config.yaml
arch: "crnn"
win_length: 512
rnn_layers: 6
Rows from block 4, named by matrix and row number. Each number is 500 + 25 x the weight over the matrix's rms, rounded and kept within 0 to 999. All counts start at 0. Numbers have three digits each.
# weight_hh_l0: GRU recurrent weights (gates r, z, n stacked) (model.rnn.1.rnn.weight_hh_l0, 768x256), inputs 104-155
weight_hh_l0.182:486435497484469500529512475471475515478514487484446488439513524492516543495478473499502484551461533511430503515483471491495484499463501516512491467495490530
weight_hh_l0.183:474531505467455505504523519470501531527477533525478513481486483489490500540497512508538515494499495507499518509501504503509472480496499471494483532479455487
weight_hh_l0.184:540497502513522462495502513488495464496498501526478506521482472512449490502494525478504499516490475483532512493478514502475528526512543493474468466521507504
weight_hh_l0.185:475559531486471510475536485511448502502480503456533481496497448491493485487501550510520544511499459498505552511518513545495502512521513489451518483528517464
weight_hh_l0.186:500525475515473510449487485484484473523503534491507464522495473457523546508488504463510467511521538521501508484494527548514516544510515504509521514515510511
weight_hh_l0.187:473560473511510540485502492507476510520517545500528509519493482468499506516497529485523527461501494549519528508529534508516470502547499526472497483546493494
weight_hh_l0.188:488485475498479512491520517497501477495504491515522481488508454526505479494516540453523466511474510500481530467521471529486515541528511501468545516486507504
weight_hh_l0.189:485521514451489482523475476487511519504460500527461486482528493508484489489526480463511502483510517500481531481499489425503507500517514506502476524528498500
weight_hh_l0.190:499487530539494519477522497462463500480479511500501518486464509512483481494478453495467492475528516479488503513535505504532479527477488467479491500500453521
weight_hh_l0.191:482497511523495542484505485472494478513506509498521445467530514491489533480484487475538499490484507533491532484511485541505468522499483512454510488533492501
weight_hh_l0.192:460549517548478523483493507486514443512468511442516512489495504475506495520481499481510481470507475537501508499481517495508517460500512474500496483492450483
weight_hh_l0.193:416486517485464472474517511519470477510451480530515535468487475493535484521520480504520499486493477507471511527477470546523504462511533452521501530482495488
weight_hh_l0.194:476512504501479546480518511484445504477469492450503475487516476497470506453508504533498536549503477543486541526501520507494522500538516495476512508561528495
weight_hh_l0.195:464507503504513547506492532492482489474502460489525482505486439479509496492488527500525481485504513508572559532508473550519507568527485461495484527500515458
weight_hh_l0.196:465509471467500537460528504487462471503492518532545464507518445485542505486529504485557464502511511524509525524514498533473529479504488516463510489513522496
weight_hh_l0.197:511506462530494506487541489520508488440506483488542488484495468511515483486474515453512464501492504479478526500507496511470507536495530504488519520487502484
weight_hh_l0.198:488522494536487534485535524489464492510497448466483440453499468504532505506497542474492492532501482540488525510515529508504510538536536507511516495547553471
weight_hh_l0.199:501501495528506510514471486480483486517473505510492490530493519522510523484504491488485508487493511488468490529510522525526504466503512519506511560479477505
weight_hh_l0.200:493513437519479512467536479508495503532487500516531478511534461468534488454498526506510486534490489475512523469520461522496520536467525501530544499539544467
weight_hh_l0.201:486483511539499484500498540490501481508485458470508476467531472533497520533546527492512511502486500533502511526489485522512507505450521489498509457542502488
weight_hh_l0.202:474469465509502508489484481516484486518481529524416513485522503512484496553494481503457466507501521495474493480483528491462493446500530452522508507483475497
weight_hh_l0.203:534484552506486446559483484494491499516467507503459543487521524522490511525535503479485509483532529493465529542464501482468482518465513473472441488502447532
weight_hh_l0.204:478503491506475508487487496516503498512508520480484479496482468528491533507463505501519510473497506477507524462512514515497500533475507485490511495530469520
weight_hh_l0.205:484496536496470474507442521503553487525461522537483519489523508503499504474493541508497512505504497530442509477497485477451510502504490494495468532510521500
weight_hh_l0.206:464530483483486523508515499497484528503488464472496469464507469505520470525495496519534493500483505503505501507507530552491483518535517495483482478530527490
weight_hh_l0.207:513537453522488529509499508523453502505528485551500508526493469446548461495466500485517473534517501529516542467470494514444489504517480479516521520512528471
weight_hh_l0.208:482525505523527518497519556499506480545510461548434514466537544491487513511520481501519480520496497517481491515512462454479476476496468490514468486478499546
weight_hh_l0.209:531495518543493496506506520473458482485490488454508458504519473518529492543480501487535471540493497544487499540495469531482491510485467486528519420540475496
weight_hh_l0.210:498455501492537493499486464460507485532501505509474514514512534520485487537504474521481501494523515473454470520503468480548482481489468467450495511509494520
weight_hh_l0.211:463526479514510464457509500519498464512490502494513455525495476449520472521513439463517484528516479490527494542500506520523497503561470506464534500526485504
weight_hh_l0.212:481521455477496533483525498506480510515475523476482459503549466491545489502535508511508514511513501479536523522509510505494535491513485517493522479550529508
weight_hh_l0.213:496505518480524516508530441513506471525518487503503494538516506498509512502523503522565481524462500459490500507517470525530524517517492506509533511515512453
weight_hh_l0.214:486518451512483524466501470516494495487497554520500508489531463486526512485517516499537490510511485527493542503513418502507511516485454501463500524500492494
weight_hh_l0.215:464500506484540523485491509517552534507506546527469499512485509459514501483515508484528457540499484479479485485471509481482495498508480509550501518505544494
weight_hh_l0.216:484476510460524509503508551489465509494500515536522535508514490495520490495534477495541456530518484485512496512486515480481508511516468465492479540525497501
weight_hh_l0.217:535554476556507519447495499539450524476480463487516489503508499508510496480461471515517471516533469507482512536520508542478531505518465474500529464530486512
weight_hh_l0.218:516510491530498507477546503480490474492514479491519469535491490486499503506502478477503532484469517533535529505483510509508491529490455490490501499528496485
weight_hh_l0.219:499489507539506530505525555519492466526496511495483490515491489496494522503510525483530486534504500535505515500507471512492486494527473493504471467502469509
weight_hh_l0.220:469543496466515494503509486510494526502457528528506489534461517456497473477520443505533493507468492489505492505521441513514514463547519507475564472526532499
weight_hh_l0.221:521503461500456536501492509514476486498461533501486480480518491507511477464517510495521495491490543505470502507520524450500484505507499501506504512507509508
weight_hh_l0.222:491534476525512494498519509506515471505520497447533493529489467449517478508480513475517513508482499521518494534507551542486511528533530483510505460570525530
weight_hh_l0.223:454528542481494488494477508501479519490507502502493505504511477443537494483507495436515450529477514506480530490510476514482509510521510501478537499526523505
weight_hh_l0.224:480521526520521510426521507469475453488475481506486505490492451491527501486522531452558482508493497510515561498508483531485515518520476529449490501550530505
weight_hh_l0.225:490510493521495524500488495531512467494472479492501450485508474489511486504484518481487513530460516553472510523522522500478516524481520493483513489521531504
weight_hh_l0.226:490503498504503527502514517517499512475451488513479495488500511543455475480520499519483496483528492506489495555493499453506530473507515490472487493469459535
weight_hh_l0.227:498492533528490485508481512465538475524479481522487498476537540516460546525509487517475517530459508517492495506498463482464508434472496494475471492453490512
weight_hh_l0.228:478507479546477521457533479541475471485525523510499490479526490520525539486483513501495545511466548489476526466565521503524516512515475475514496520517516514
weight_hh_l0.229:500512544528480478472515486477499471493483521539511502510481479459502498492525464476546458551514517525529533557493497479517545473521503489466553502525491516
weight_hh_l0.230:472518520486489502481541518465489480460451492495481476485526452479513499509509492469515494518552527527514536534478522523488513535489515509497511503519510511
weight_hh_l0.231:472481479494517579455516513554508461504478477520519524517506476459533519483548490469517465508533488510496518475531483538477486509518485487507520517483514517
weight_hh_l0.232:466517462512539512466514481512500514516483488493532467498527477483563465455518496511521507520501516504485528537525470530470520502506506494503512476550509489
weight_hh_l0.233:512517487470510467485487486492451509482479468483505527505502512530508478531439524505487491473511513426468529490527508501454486556469531493492482486550459503
weight_hh_l0.234:489511493524489541484511527476470486512472504529487473507495486458542500515521475445510472473492512509508514557451500532501505490506452471487499507538472466
weight_hh_l0.235:463502520516513531528463502510510512515487477519517492485484479505501502518503485508512490530490533533498508511498481531526508475535506436540500498483473504
weight_hh_l0.236:456513478485518506488496484517510523515494475506506480518524452513494476503473512518504505493538505466480549508511534537477460485498543527492516502537506502
weight_hh_l0.237:493501508484537539476499523492470490457498488490520509545504477492536444489518525502537435524500457523468510528452481463505524532556483500486518506514519492
weight_hh_l0.238:462527481498514498492517482479497464535524478503466464480529474454564527491492489505514539507480518510494541497494498515529527502537464497480532515521561495
weight_hh_l0.239:504519487482540502496488525536525508513505504505576490510517499454508480482480495471515463530529510545468531491478505534486507552514458490512522550508506476
weight_hh_l0.240:487521483543488515476493505473461491491506493461497469528495473502510507529527518460500509511479503497463509527479508502480484492493481524491510471531483478
weight_hh_l0.241:466483464465450536493541502510486501513483540536487445467533465470484483503543530492531468493503468521496525484543501503466482498526503510476515509506501487
weight_hh_l0.242:467521498531505530470497521501466434485523468493501492534527501526502503527523470441512504474509497512505509500484507513533528488494461529473506520520471508
weight_hh_l0.243:506503448517466518449558510494479499535493473526519471492518481475526495471493480490549510555491510497541533493563504496491541530527531478504517492487503463
weight_hh_l0.244:487499498517537517482507475529487521486494498499506494530535417511541466481533538509528467516528517508514538491474479521463502522525472505525499525528505501
weight_hh_l0.245:449496500516523466500498490478497515547474507531442546493560481520485504536514508524492567481505515524509521526472515497498503502468533453468465521468502555
weight_hh_l0.246:433529491495479538499482467497480484497487513526524454527533445483496510499546523478514465524498504526501523477493437537469539499534523509515487493497506526
weight_hh_l0.247:500541482497493514459491480504504507463492497515483499558501445475522450466546523507500510517477480518498549536480500497489513481529477493484477523509515497
weight_hh_l0.248:471538499493510506513533480502486451515511479448528469513527475483512472511533507479514493479500472549525521549492490537504532512490506481457516538474491517
weight_hh_l0.249:470515520515542527494490501480484499544472467520520504524504487527513470568498516494515502491536537536484500535454503491480525478541479449487531512515447483
weight_hh_l0.250:439526484514479496498479451487506500519533539498508475525548464499493490477507522508524540508470489499489499494529499553467467507524524506471487497489482514
weight_hh_l0.251:503498511522474516500503536501496492512532499444487500528503496508484527512463475527517491480502508506505518487506488501501509538483490482489517471497468525
weight_hh_l0.252:484495465489462493493496480546497526484481515507491517480530420470513462488510476541483545461540490504496546482501519537475492524489508476505513510541514489
weight_hh_l0.253:525482493507490546512504528497474511504534461466523445463550497516490491500515540486465531500501472507535523542519499496542478518519501475488496478506484487
weight_hh_l0.254:497534483534491518503510453517489482487536487486527527490426476476495475502497476470514530467512480481487522483501517571524519523509520534497495521511500476
weight_hh_l0.255:470567495460515513476475518531492508475454483498492506542524462440545478503517490476522466526519489492488537473516493566511512511522484488494568520511517468
weight_hh_l0.256:502537546490501502484511548451490453506482441515510518483545502478506481520524518445481460494496460486550529506502497534480517525521480469476508462473480501
weight_hh_l0.257:437524505518443510472533510507455490468478494477509451494555470493542494527517520471525510505501467523482551545495519565517508523534502466504485523525503498
weight_hh_l0.258:472576500497477556483500489503502497451488516509497470504528454501567470520518524500527476478492474526521546486483478518478499537503456494496521506514499519
weight_hh_l0.259:501556499549512533457504515502477508476494447470520478506501474484523467529509516484531508520519544518520560504542493542506493510520476480475503507511484493
weight_hh_l0.260:488509470490525517469483482483503508502492492518493505487533504461524508480508485511498474559489506538494569469481527496459439506545488511464462529494477523
weight_hh_l0.261:444518477505532525477503506462493504505530507507528456494518457475507482491471487491501446518470489514494537492478512489500502507526523462496469511482496518
weight_hh_l0.262:458553501509538533439520521501478441498514472524524476476485453454533496479493454496493486536513465511504533534517481544489505530528514460519517523509482517
weight_hh_l0.263:508524477512511515472538511495482456501536459489508437501512446486523491495515488485521499515504489486550567527500513546518494499518508517481507482518516493
weight_hh_l0.264:438517522509494524477473515483461497464528477507500427472544450472547458505515492502545521512502505515478559529483469508516490513525488541478497511527480513
weight_hh_l0.265:501518514492478518477521555517477481465447471489508503490536480499518481492488494516515528549495510536500499484531494514508505489531492496480513433543514457
weight_hh_l0.266:467527509510480552481533504481454471510515506511532490516525436496569509504532510441529502519505490524503527546519462494517545491532485491505498493506525492
weight_hh_l0.267:487500529525499509473522512535506490517499504468532480471457449517522499522470479477511541532508514494472506508498539552475516496518481478534508507476535505
weight_hh_l0.268:527526490517471502459486490486472481481441490514518477494539423483556512467531505529509497496525470572530519506469487511460516489481493542458511508490483497
weight_hh_l0.269:437551517535456528457542534478466454531487485471520477489478410487517463481489518471554493536510481539517563567465511524487503512509510505485502489570544518
weight_hh_l0.270:438571504516509522465531504498495483509515491444546461490556403508514476490502534440526498504530475540504578531498489557523498534559486498462477493511511523
weight_hh_l0.271:500516496478510492498488484530507487501501487505504495526508483486482473492493489452523503536526459481486532504513471525524505510560519502511506468522519517
weight_hh_l0.272:430566499510507498439516539522493462506508484511519470483522418485554484529499509419508502508509519515501570526504491570497510547506504465489528486528520541
weight_hh_l0.273:522502485540526502518518500546543518474481459472496478522529484523472525483513473499505501520507493512484520543488508483494506465532484455508487468465535497
weight_hh_l0.274:427538456499555563426484563483488491484450442509465500499530427449536513516516479467517469527454521564489570532479501560461538510541464451537480478525521551
weight_hh_l0.275:455528507462541516514486519472509492549464464551476495495516504497509517508537506524500488544527495486523495509475510499522510491506512472503527490471543514
weight_hh_l0.276:467506509489492505497501519483447473470489493492514470520516472461526482452544530514531510525527500539507563551511511510486507546542519500477544513499567504
weight_hh_l0.277:469513467505482552455538544528442479480513500504485471490519415481538500505528487445543479524490479550508616485498500588468498539532504507506539521550505520
weight_hh_l0.278:485523537496493505466527514514478449477511492507506473486541471487566475472506543447519501499515474530512525546495505522485529482551496495467491471531511519
weight_hh_l0.279:485520470522460539459525526527518493501494518485481491556527449486538508489531497460503506512510517519491526525503497521498528527491475483483469488527540542
weight_hh_l0.280:470489513471483533505506495471489514472499499498539478498505466520542483479521502473565441521489509506480513503528479539506530531532479528480536504520536463
weight_hh_l0.281:469497536468523484470496491460526514516512489492480509498522481493501460489519465542497484536503452518504478521485526496494493493543505469510494492466492514
weight_hh_l0.282:482527519478496507473490530486479509541469496534482518495513496504525534504487527512555532499434473512478526528470522514494504502478500463505509493492522517
weight_hh_l0.283:441524472529503508449543500491504457511478472468471479494534416485549472534514466422549505506488511507489600534489471578507503507556497481497503455517500537
weight_hh_l0.284:505519529526498543526519485495486506519564513455559498492509482478524467511513511475545497494489504549501510543474491516501449505520468466485497482524518511
weight_hh_l0.285:461531480524510543464497498511482459472505462473527452495518409478512504503502524470543484516497481559512554540497502547523500515569454510527479487529532480
weight_hh_l0.286:497473520522525498483516498491463518484520483534532525482500490494534529516525514458498474544527504515489503507462492517452503493514488489500465475492471512
weight_hh_l0.287:433530489487530541447536540488466463503466472474485466497552419471575494469532506460506475515486493541480565542508484514473495521528456507497505501523518521
weight_hh_l0.288:514551480498444512504509510514495531447502512494533473489527449469502518450524490489524545556503436534508538509545500483486532490495516530504468484505512507
weight_hh_l0.289:500567446549478509445510529491479471510480515488523478523505434479543526457513506461495512517514481521526553508519481562507528467506472458473540505546514513
weight_hh_l0.290:527496487501535498455495505509546490501514477483522478490518524484514457548488507433459484523564488465500527538511478530506503475516501500509521474506484489
weight_hh_l0.291:484511475489480548424534529482481508509446498504506433521520430475526510478545515484507494542514473540530556546513504567513526499539484469514495495547523513
weight_hh_l0.292:444496503475456512490513493476492513480455512476508489462506455477482475515514510510519515493510523508469511525518516501494496495528478503506486493533499484
weight_hh_l0.293:496467491521498513449518497537489509472519498531483504524495461473486493523508520501531471538479449493502495506513507551467548505515571505545498497477511537
weight_hh_l0.294:469561513512482499486534512511476505548483473473526466475498462489576483515469474464504521519502509505490594542484504517521475507520437468474478521573499466
weight_hh_l0.295:453499498520524497487567503515483498517485439528509491537531467425541491530514497470522460522500493514499543514485486585469501506518490485495526516533516519
weight_hh_l0.296:416532451497536497453520508496480466513490493507492461491538459509536476493528502467514509533498506497493551496482490495492552522530482507454495501482494533
weight_hh_l0.297:481480547499505530481510544468490523525506517515495524488517541485490498482489554507530476519462455491486503532465487533476536489485507478487498463505529488
weight_hh_l0.298:517488491470442564485557486512464508481441523527545489481495430470487504534532523481566505480548500459507504482496479497486508492493491490474477489517477477
weight_hh_l0.299:462509541522499457521518512477473495553500473529448521464538540524489497566474501501482492485447544485498503569483481485524474491479512476454496463483446498
weight_hh_l0.300:506510504504515495481487530523488488496471514520523456509491444501543519485499519539507511478461494501520515503491505484497499480503482487482480491507503521
weight_hh_l0.301:460534471493505524450511502515520479482536521452524469521500483471513501492518475465563486533521478539548535483509521558472514512548482500498489482506542490
weight_hh_l0.302:451513512496493519455522516521473483520503506488488461515518476506517489529486472459515489529531498509504530522473487517473557527498463502490504492483493537
weight_hh_l0.303:441550515505510548429506516536473447478482514503495475505530436471517523496480472454568536536478471549503556542476503545482522494530486501467516515520492516
weight_hh_l0.304:459564486508526502448505504495465462504478487525468494533497440468523508514523499475518510489525478481511529522481461519484501492544511514523526530471510505
weight_hh_l0.305:517517491450456551479513534546494477477467478473486454508528471475495480489523488513512545509523501483518529519501513503476554544491490510528518534500547518
weight_hh_l0.306:454544500518491547458543520493466462464503445487520455497518440472513488479511528460513514487517510481493562526479467532528505518529487502475503491499493507
weight_hh_l0.307:497514467468527488500472539513462550543524522488513506565514503473517473476538494540509533468492473483536484551507563492518499515526542488503522525495532464
weight_hh_l0.308:427541483507493506486497507497514492510489481478474467500502453471508487533465512460510495566490477494529543506511493564503523496534479451501517457555536513
weight_hh_l0.309:487527469523496517484505532505493468508497499517479461522502454482559538472543526461509537492528483473484546475528496506505512520521492518476535461520515499
weight_hh_l0.310:404544513522481505484540527519508487521494512514504480504541402470548476552557488430525514542494470553503557541491497547494499484507469452481476524518493516
weight_hh_l0.311:453523497475538560492511508472480477494490478498526524532498457442531457524541514459551470503507489490517557503502445533545497532518468524511549518503493484
weight_hh_l0.312:519495522546466488523532557470517539508473498491534515508494517474496485515453500473511495485539491526481501450497517513489492520452490504512525505466477485
weight_hh_l0.313:496512484448488534456437527499553486488539550529499472488572500487463488475532568495521541482522464512503517499525487523484491538488501516480415534425480548
weight_hh_l0.314:442554493504494553459550500472483499453487469483523447494540423440542478470479491435531492549468516511483599506522477558513517498557481526521540476561543495
weight_hh_l0.315:502523476495459518443501563485486480447495454437560429505500457441537489494473459416515489527519510551534530485526515540475539538544496493496544459528512505
weight_hh_l0.316:431516472505472517454530487522478441477529498466499488495530437463558528472529530486537474533490472536513546533476492525510509580532459472509506482531509525
weight_hh_l0.317:464575512472517552488548530513432515509499457483521445523527426490530498495513524482550513512488439518542559535476501551522506537573493472492493481526559501
weight_hh_l0.318:441512487536467500481491551486491458504473517515484478491518441483537508493481531466543463556504520523462539474505492521488486533518471496496497496522501522
weight_hh_l0.319:472525496535509531476508516516472478479544445469532441509531420441549456474480527441523479518517507538467617522520492552451502539533508480497499491569540509
weight_hh_l0.320:451514465476495541447538533519521476475510522431518467509564499483514489488534554452504458502519463549499549516542537534521458480512504490474490466519513522
weight_hh_l0.321:511518528485467514487505540457462503473486513514480492527487459468557529482523520500518533496512480473503570509507477502509507547527487521464530525530492488
weight_hh_l0.322:460519523491442538496537522482511481527486513507515489491522439496494487505539490490529507511529492535515545525507523531497497546524471495501518529491512494
weight_hh_l0.323:507536478513472549499528497496514488503471509441468452500517458506534517471523522489462546518498484482494540512530518509527491548504492507489498488540527497
weight_hh_l0.324:463547495515492555435542488498477508477505471496557478520497445422520477506547486467551487517488475519507535511480504547527511475558466458498540509520550442
weight_hh_l0.325:451516542511521513456522506523510438512481476469487491456511478448540481565502487447545481547505523505464531524488512556503537524539475483523526503488517509
weight_hh_l0.326:438515461481489525451515530524441506524475480497492475545557461503533490483511490473520506537514525509521536532509509556489507503532513459495475512548528519
weight_hh_l0.327:469523508531495481477494515466509449523463484530452450489550443512528500525492495475495492540475528473496537543464476522501515497498534487461492540491444518
weight_hh_l0.328:494496488518489529440501516521463468478476486490500462479532462453512515515539462475521506531483482551517562506491480526495532502495524496488490502552501540
weight_hh_l0.329:471481532494452477449483483474486508525542511492532489518506476504505499500520518483527457509492504486485530503527474571479464530513484497491469481529487540
weight_hh_l0.330:511574489499506556426486548476496444497485514500518474509538457444514529488515508468543492530499460546491571497524524483467495536550464495476504482544529522
weight_hh_l0.331:465503465550497550407540519484455494533482423527520441536521395451582455504498485477536506556528514550488603527476490594511525536565513487491522492565493481
weight_hh_l0.332:493508512503473482458546496527503451451458500510510463464532427484566488527524511483503516497508533503485570502527483540525502520503495494491509530535500486
weight_hh_l0.333:476513471499504509449537544459472469474524486490534472537508465429517477510494501474537461529492475523496535507501449496502497540550516524473509512539496502
weight_hh_l0.334:458530475489523519450509540468493496464477495506500505559539437469525487503471502468532477512526452516540607519507495539502507535557560479479529518583534521
weight_hh_l0.335:506555505482519523495438474504528525506526543508507454513548514520489505489496509517506482527475471556510521488504468500532468471519463536479479511456519507
weight_hh_l0.336:417567516511499510470498479498498500553503495501537468539477472476540475482491489497526522515521496547512519491496520531516477475509475497542497505539538485
weight_hh_l0.337:470560471525484528457524529504444453486483450484500460502558437469521503507503531480533502504503506516495522508485479542504512522478472515507487471511497491
weight_hh_l0.338:474556482502495516451542490504492493491476485489494533488527399489563502507531495472535511498505460495461598506528491576469485524520449485517471513532493519
weight_hh_l0.339:528534518511526482493529468469481473498529531475545479520497497468524500511515529532494513453504517455517503517520518481493523555476488543492512505516540481
weight_hh_l0.340:506512493464503560489501512496486518491455513524537537476519491477474488509491514483571478489500522512508492484508533537516481474510494502470488539503488499
weight_hh_l0.341:446532475502459520427519497485493470494490563520515464495528432449515472480530515453513475537535501549449582477530495505472506518515468495455503504558509524
weight_hh_l0.342:476502528507485471487519497521534489534502469536510528507483525452477486492485429490487524518536507509486544517493518555539499476504485454521491521499510505
weight_hh_l0.343:457515502502482513499478536508513481538487494538510493486501442490547476495525493464499475510494516548463550457481513536500450537540462509488492557479496488
weight_hh_l0.344:462523517526523501491523528470470462516488471484494449472519449507551480486487495452525496549502525527528545559482478529505478527519486507479486503540507515
weight_hh_l0.345:453542449501525503449517507500464465506519505492492485506532424478506432547519530484544512515479454502501552508471493554530523528502500492496477527506489504
weight_hh_l0.346:496493518520521451485507504535497531520514482505458532503534491492494503529513475516483507505509517459493513524497512450486461442512514487490519458513469489
weight_hh_l0.347:482596465518499540411523492513504498490490514501508462534536485456522475471547521486522485519504484515524555519494476506506494509497422497481502540507525506
weight_hh_l0.348:496534489443532488494529489493517512464456457532468541507510468466520479517497496516527551526560525502511488498521483511498526541498468493465496515485493484
weight_hh_l0.349:486533467520474512467516493517485498511453514494530506481522442530530482544526499476513493499530496485512536537466509547449497530543493438495476491548496538
weight_hh_l0.350:467534520513517515442553532506506483526497463480483483480475453451525442548486474455501469543529473504484539505482494559481491519508508499494493473510512490
weight_hh_l0.351:479530514512496524502501508481487470488451502507531472520509475448507450485542517477527482559481494544497505560492514533514522488577503513456556539508489507
weight_hh_l0.352:484513523519545501507506492450453526482564444506535512519443490467502455489470510498499474498488465495513499464502506494490491508515498523534497504530503476
weight_hh_l0.353:520556496512492519493512477506524469478537485476512486543493426453545494512483453477492522509523457495504555519514484531510498519527484516506525496543492472
weight_hh_l0.354:483539541500485484483502544485467482500465494472531458499525490497505458515522457487522510502506477523541540528515518546522502506512475485477522455540507497
weight_hh_l0.355:506544470483446523469476496501485512462510521476524492524545463484496491467509527501493513518512501493476497504545528476498434514482467521453499498541500510
weight_hh_l0.356:451526500541516565468513515494484443487509510476507474499534436461554501500526503458490524541501504530501578507503500522495515517514490536497498484514522489
weight_hh_l0.357:464531459486499537430503480503455510491480472481508483526535420509518481460523537490514469523490457521488574521541481543459514545510522526492499502523536535
weight_hh_l0.358:422517490531495530460524527520489469533488478530484442460530390504550478505537505454510469537494490532504585524513487536476495498528528452483471527549520487
weight_hh_l0.359:534467499508513491525517516492525513491480513535515463550492482481510493514536493474478477546465485500463518504481444501490526474506483496543485477454480455
weight_hh_l0.360:539534535519498500532483537484477470509490506501494496493519524490454502518570523518471500433517473501516508537502478446523495533497472498446498531482444447
weight_hh_l0.361:503442514488458506477534540504494498500438478479481493452477444526497525510489463497488488523540541538459484490498513520507537502457501524514466518491510521
weight_hh_l0.362:452545482500492555490536532475496477512479475500479457495509485494512505515526484484508502516485506507530506544504499530498496541549503472503540487508520444
weight_hh_l0.363:430514479446443522477535506495455464489485497497510440504540386477525456492514529463520515526534531518491605509517492524520520543541496517498505510541502497
weight_hh_l0.364:518507462497469521475555493482471531479487555488462532466522474502501524494504507519518513481521493476515540512528491474485504558488474461471526523500502532
weight_hh_l0.365:482531506523488510436487494492494449506487501483488479495561433485521451477533521476525470493508480518485519483474479533488513514533492481468464538495521548
weight_hh_l0.366:487536469490463505553483491458523505493496529508459498484521466481490499529554515487493524472445538486488530502517498543507514497500489491513526507513489544
weight_hh_l0.367:483533512518514527504507528479530490490499483429536469470538468452515475481524490419532471498484463552503524507487526504519461495542512459504486520510500527
weight_hh_l0.368:495478522508532461512501545518461488476481467487477510461507513502423474509507493514451522465534477488490462539480529508540514510524555511507515518513512529
weight_hh_l0.369:473503473479495548491521480524499490466503494476531459502516502446527450491514527493563481472481498483483551503500534491514467571514481500461531498528542484
weight_hh_l0.370:447545494506523530462553515522509515499495489493505489499515437461509492529520498456496492543544471510515576495491508524440499531526481516475476510501519506
weight_hh_l0.371:490513530497527513484490490496518484521501525523506492500560480467492425486534511497522466471470417502520481527474489522489503473526496497533485523509516535
weight_hh_l0.372:515535505510489519468538547485476480499491507496533481544536477488532517494512473464526507504488476512523535505502495538478525501498472458496493501530475483
weight_hh_l0.373:467527492517509466457471495507519442495501486516509474537512464431498487548505448486534468495531495503519553494488483554514512535507485502513560517508540497
weight_hh_l0.374:518487498513472470512504559484503490531451488501537522472491460483544554551505494478474448498485551517474492478429458485502487506514434506487505484493491495
weight_hh_l0.375:471512482496527471504474518481499541529540517544504548520497531462499469471474476536564476525519511453460511543473541525488543475558508489503494497500519525
weight_hh_l0.376:508569507484479537452528502479511457494461516485482475512533482490546525434498531477570477506460464516532532488499516533474537522539480523485504518550541506
weight_hh_l0.377:481521468519458543470521587468449494491498492492495466460514435515502512519501477485513470539500477536503543487521498552517495533510493483486524490511521487
weight_hh_l0.378:509526488511429486446490504469466477496507506530461504452589469550518514520530520545498562474497501518486523532504455507533454558437492477522445489509412549
weight_hh_l0.379:463513520504481535472534524481482504459451472477502454515470466441528458502505519442530494519513499486496527510488501503501533522535486533475517487541531468
weight_hh_l0.380:461556504548519527468517548483476441506528498502511447480537525470547481538523507434533452523477473552484577508483515567524507467534504481515505485518488539
weight_hh_l0.381:504537498513502555447538473531473476443506455451532420516520396505563481492501491443523478544499481528513516529496450566528548502561485505500511519522518490
weight_hh_l0.382:468547449461500538444495491498478444523481496508497480479609440524447468508569524494495527496518466487507576530519521550487509551519557482463456489519527579
weight_hh_l0.383:466518508519488496415530508517503500531494478528514442500510445488551515543504479471533507556503489539512567509522519560496481495517491483493535501513480512
weight_hh_l0.384:455515510545487524426494499494484488458469468492475466536495434483522521510528504473534477520472474530493555510496479528492497516542527492506483483531556484
weight_hh_l0.385:471514515508510572459532498497476465496485488484521473490563425477564519526516516477518477518518466504521564501516478553491506514525482482513517495501536500
weight_hh_l0.386:484555469507477537469514528487493507475491483480510466517513424432563479519494520464543502519514485510527552506520478538508504575505489491464534484532486506
weight_hh_l0.387:474559488510477530442540525479459481512433462544512444495534416477546480502512518501523512531476483537488576560515501536512533527525506516468493499541522490
weight_hh_l0.388:476550517501526528440556534540488457530483485523496460536514431461512505478525521472528515552504488516515558548496474569500517533542483508523490496567532481
weight_hh_l0.389:436515548531495527467551493486494469476481479473475464509518475492502487546518491470523522525500539499509516509486477547535543540561479514516536491538520459
weight_hh_l0.390:478539490513478541486539528505461444478494508466528442517554444477537505485514529482525480499523510511503552483521482546484525561546472495469475529527524524
weight_hh_l0.391:493559459509499494450534485506468484485484450481527525500521417462540432506507495423527497523587479495538572496501517548471503557546479473473530522534521513
weight_hh_l0.392:472501524496496526487513555458497497502528452506521491504520466466531453518510501478497514570516517526497535515500544529495530530514478483506505484525509489
weight_hh_l0.393:451502496531500528478543506476461492464524498521541477502516440481544486507482481432561502540465526478498579540525452542494508540556484504507528467530512511
weight_hh_l0.394:495516506513496477507494447498482495488524502461554517532515511481516466518494514504493567481515514474438488559509537503512483501464491502467527515536460489
weight_hh_l0.395:540520500473516479461461497479514493458509506499492465501457487491568497468484492510523477501515518491477467496473495488469517529478460507524487494541488507
weight_hh_l0.396:477559476505527512486531491494470451481460528521486488513498485439588494492505511471552503491525516513521583486542482506479474489564471507491548519549528442
weight_hh_l0.397:438532446509510572463510558555465491477491509491520445487536412472517505455519511454507478539524477578500561470560521568513478531580489497535502497530523491
weight_hh_l0.398:450530464488493525453479498487499473512480480504516472534562440480528451479549510484552494514508495511474593514531586553451470569532492498439504524525523479
weight_hh_l0.399:506480476477509516495534499514472522476508427521505496541475453418562466480518478492547489527517499493550573470493454466491495504529476502485484479583520513
weight_hh_l0.400:497522538544510477509510515513524483501510481496517507517506433492502451523474512474481499484512473515495500524514516548482485544518494495539506491536553510
weight_hh_l0.401:462523507503503511487495518452479504482536484490494483502537469504514502523492498445536503514456493522540539510497471532548465531508471505512490497546509496
weight_hh_l0.402:485538467508484495485505486501519486518466521533515509534563461503525512458539492502476496479518487548489546456541502524499479548489494498448494556496529521
weight_hh_l0.403:508499500522477526475544522496497452478498460482504456498498434469553522526509470437524493516537542535494540513527476534514493453505469510550495498528517464
weight_hh_l0.404:484561479491471545447475502529490505470519543535513458525561442472500496474545519486548475505521500485530583477503508524461508550513549533465476499493473538
weight_hh_l0.405:469519477498510508472492506512440480479490467487542463520562436459559511514567489460506479500522506503500510533504485497538480522521463495516516509491514503
weight_hh_l0.406:468498511510501532478552539492512468459502485451498499506485460442545473511482503454536502525487501527539551501525485524486513501518530461491512452569557487
weight_hh_l0.407:417539477507496539420507516540515450511502511525512451473565447471536502511518512464561495513471482547488550491517487601482504524542516506492445523541511516
weight_hh_l0.408:467504485519437495485556530485485465517501525509490455475507487461491515530509487487525475485515506489486539509546458505514497512498490532479506518530472509
weight_hh_l0.409:444536511493511523433502523526502490537496502498505465500507445461522516494509512468508469483529504531485584499510506542444509493512462472508466493529521498
weight_hh_l0.410:453561475548481514483512541515462473512448499476530455464580428504512505533510527457531480502503520521506556516502493539475520507535484460517468505555484484
weight_hh_l0.411:439520503501486508443499505473503454507504525484498452509523445473551474468510493467493507530504488545474588540479495544493478562533489505479473520527517503
weight_hh_l0.412:434550494520486548432493564541470465487477485498518448521536424505559503438544533470514498491525473560496568499489488560464490521565484486501491532492530508
weight_hh_l0.413:455581522521487534456493499537524446499455509498492448509550471494543433526512510485551526519494493532504536540518523529476487512526481490489513504506494514
weight_hh_l0.414:464502504525513552477555528516496493455460466523499439536496436451555496522515486478539530514476478543496582520514475513499474515577491520486530480560537496
weight_hh_l0.415:497515494473464517482498506512484527471470458504501478502486439461535457526520515496543483530527479497489543503508456531508540506520463510511503522491513478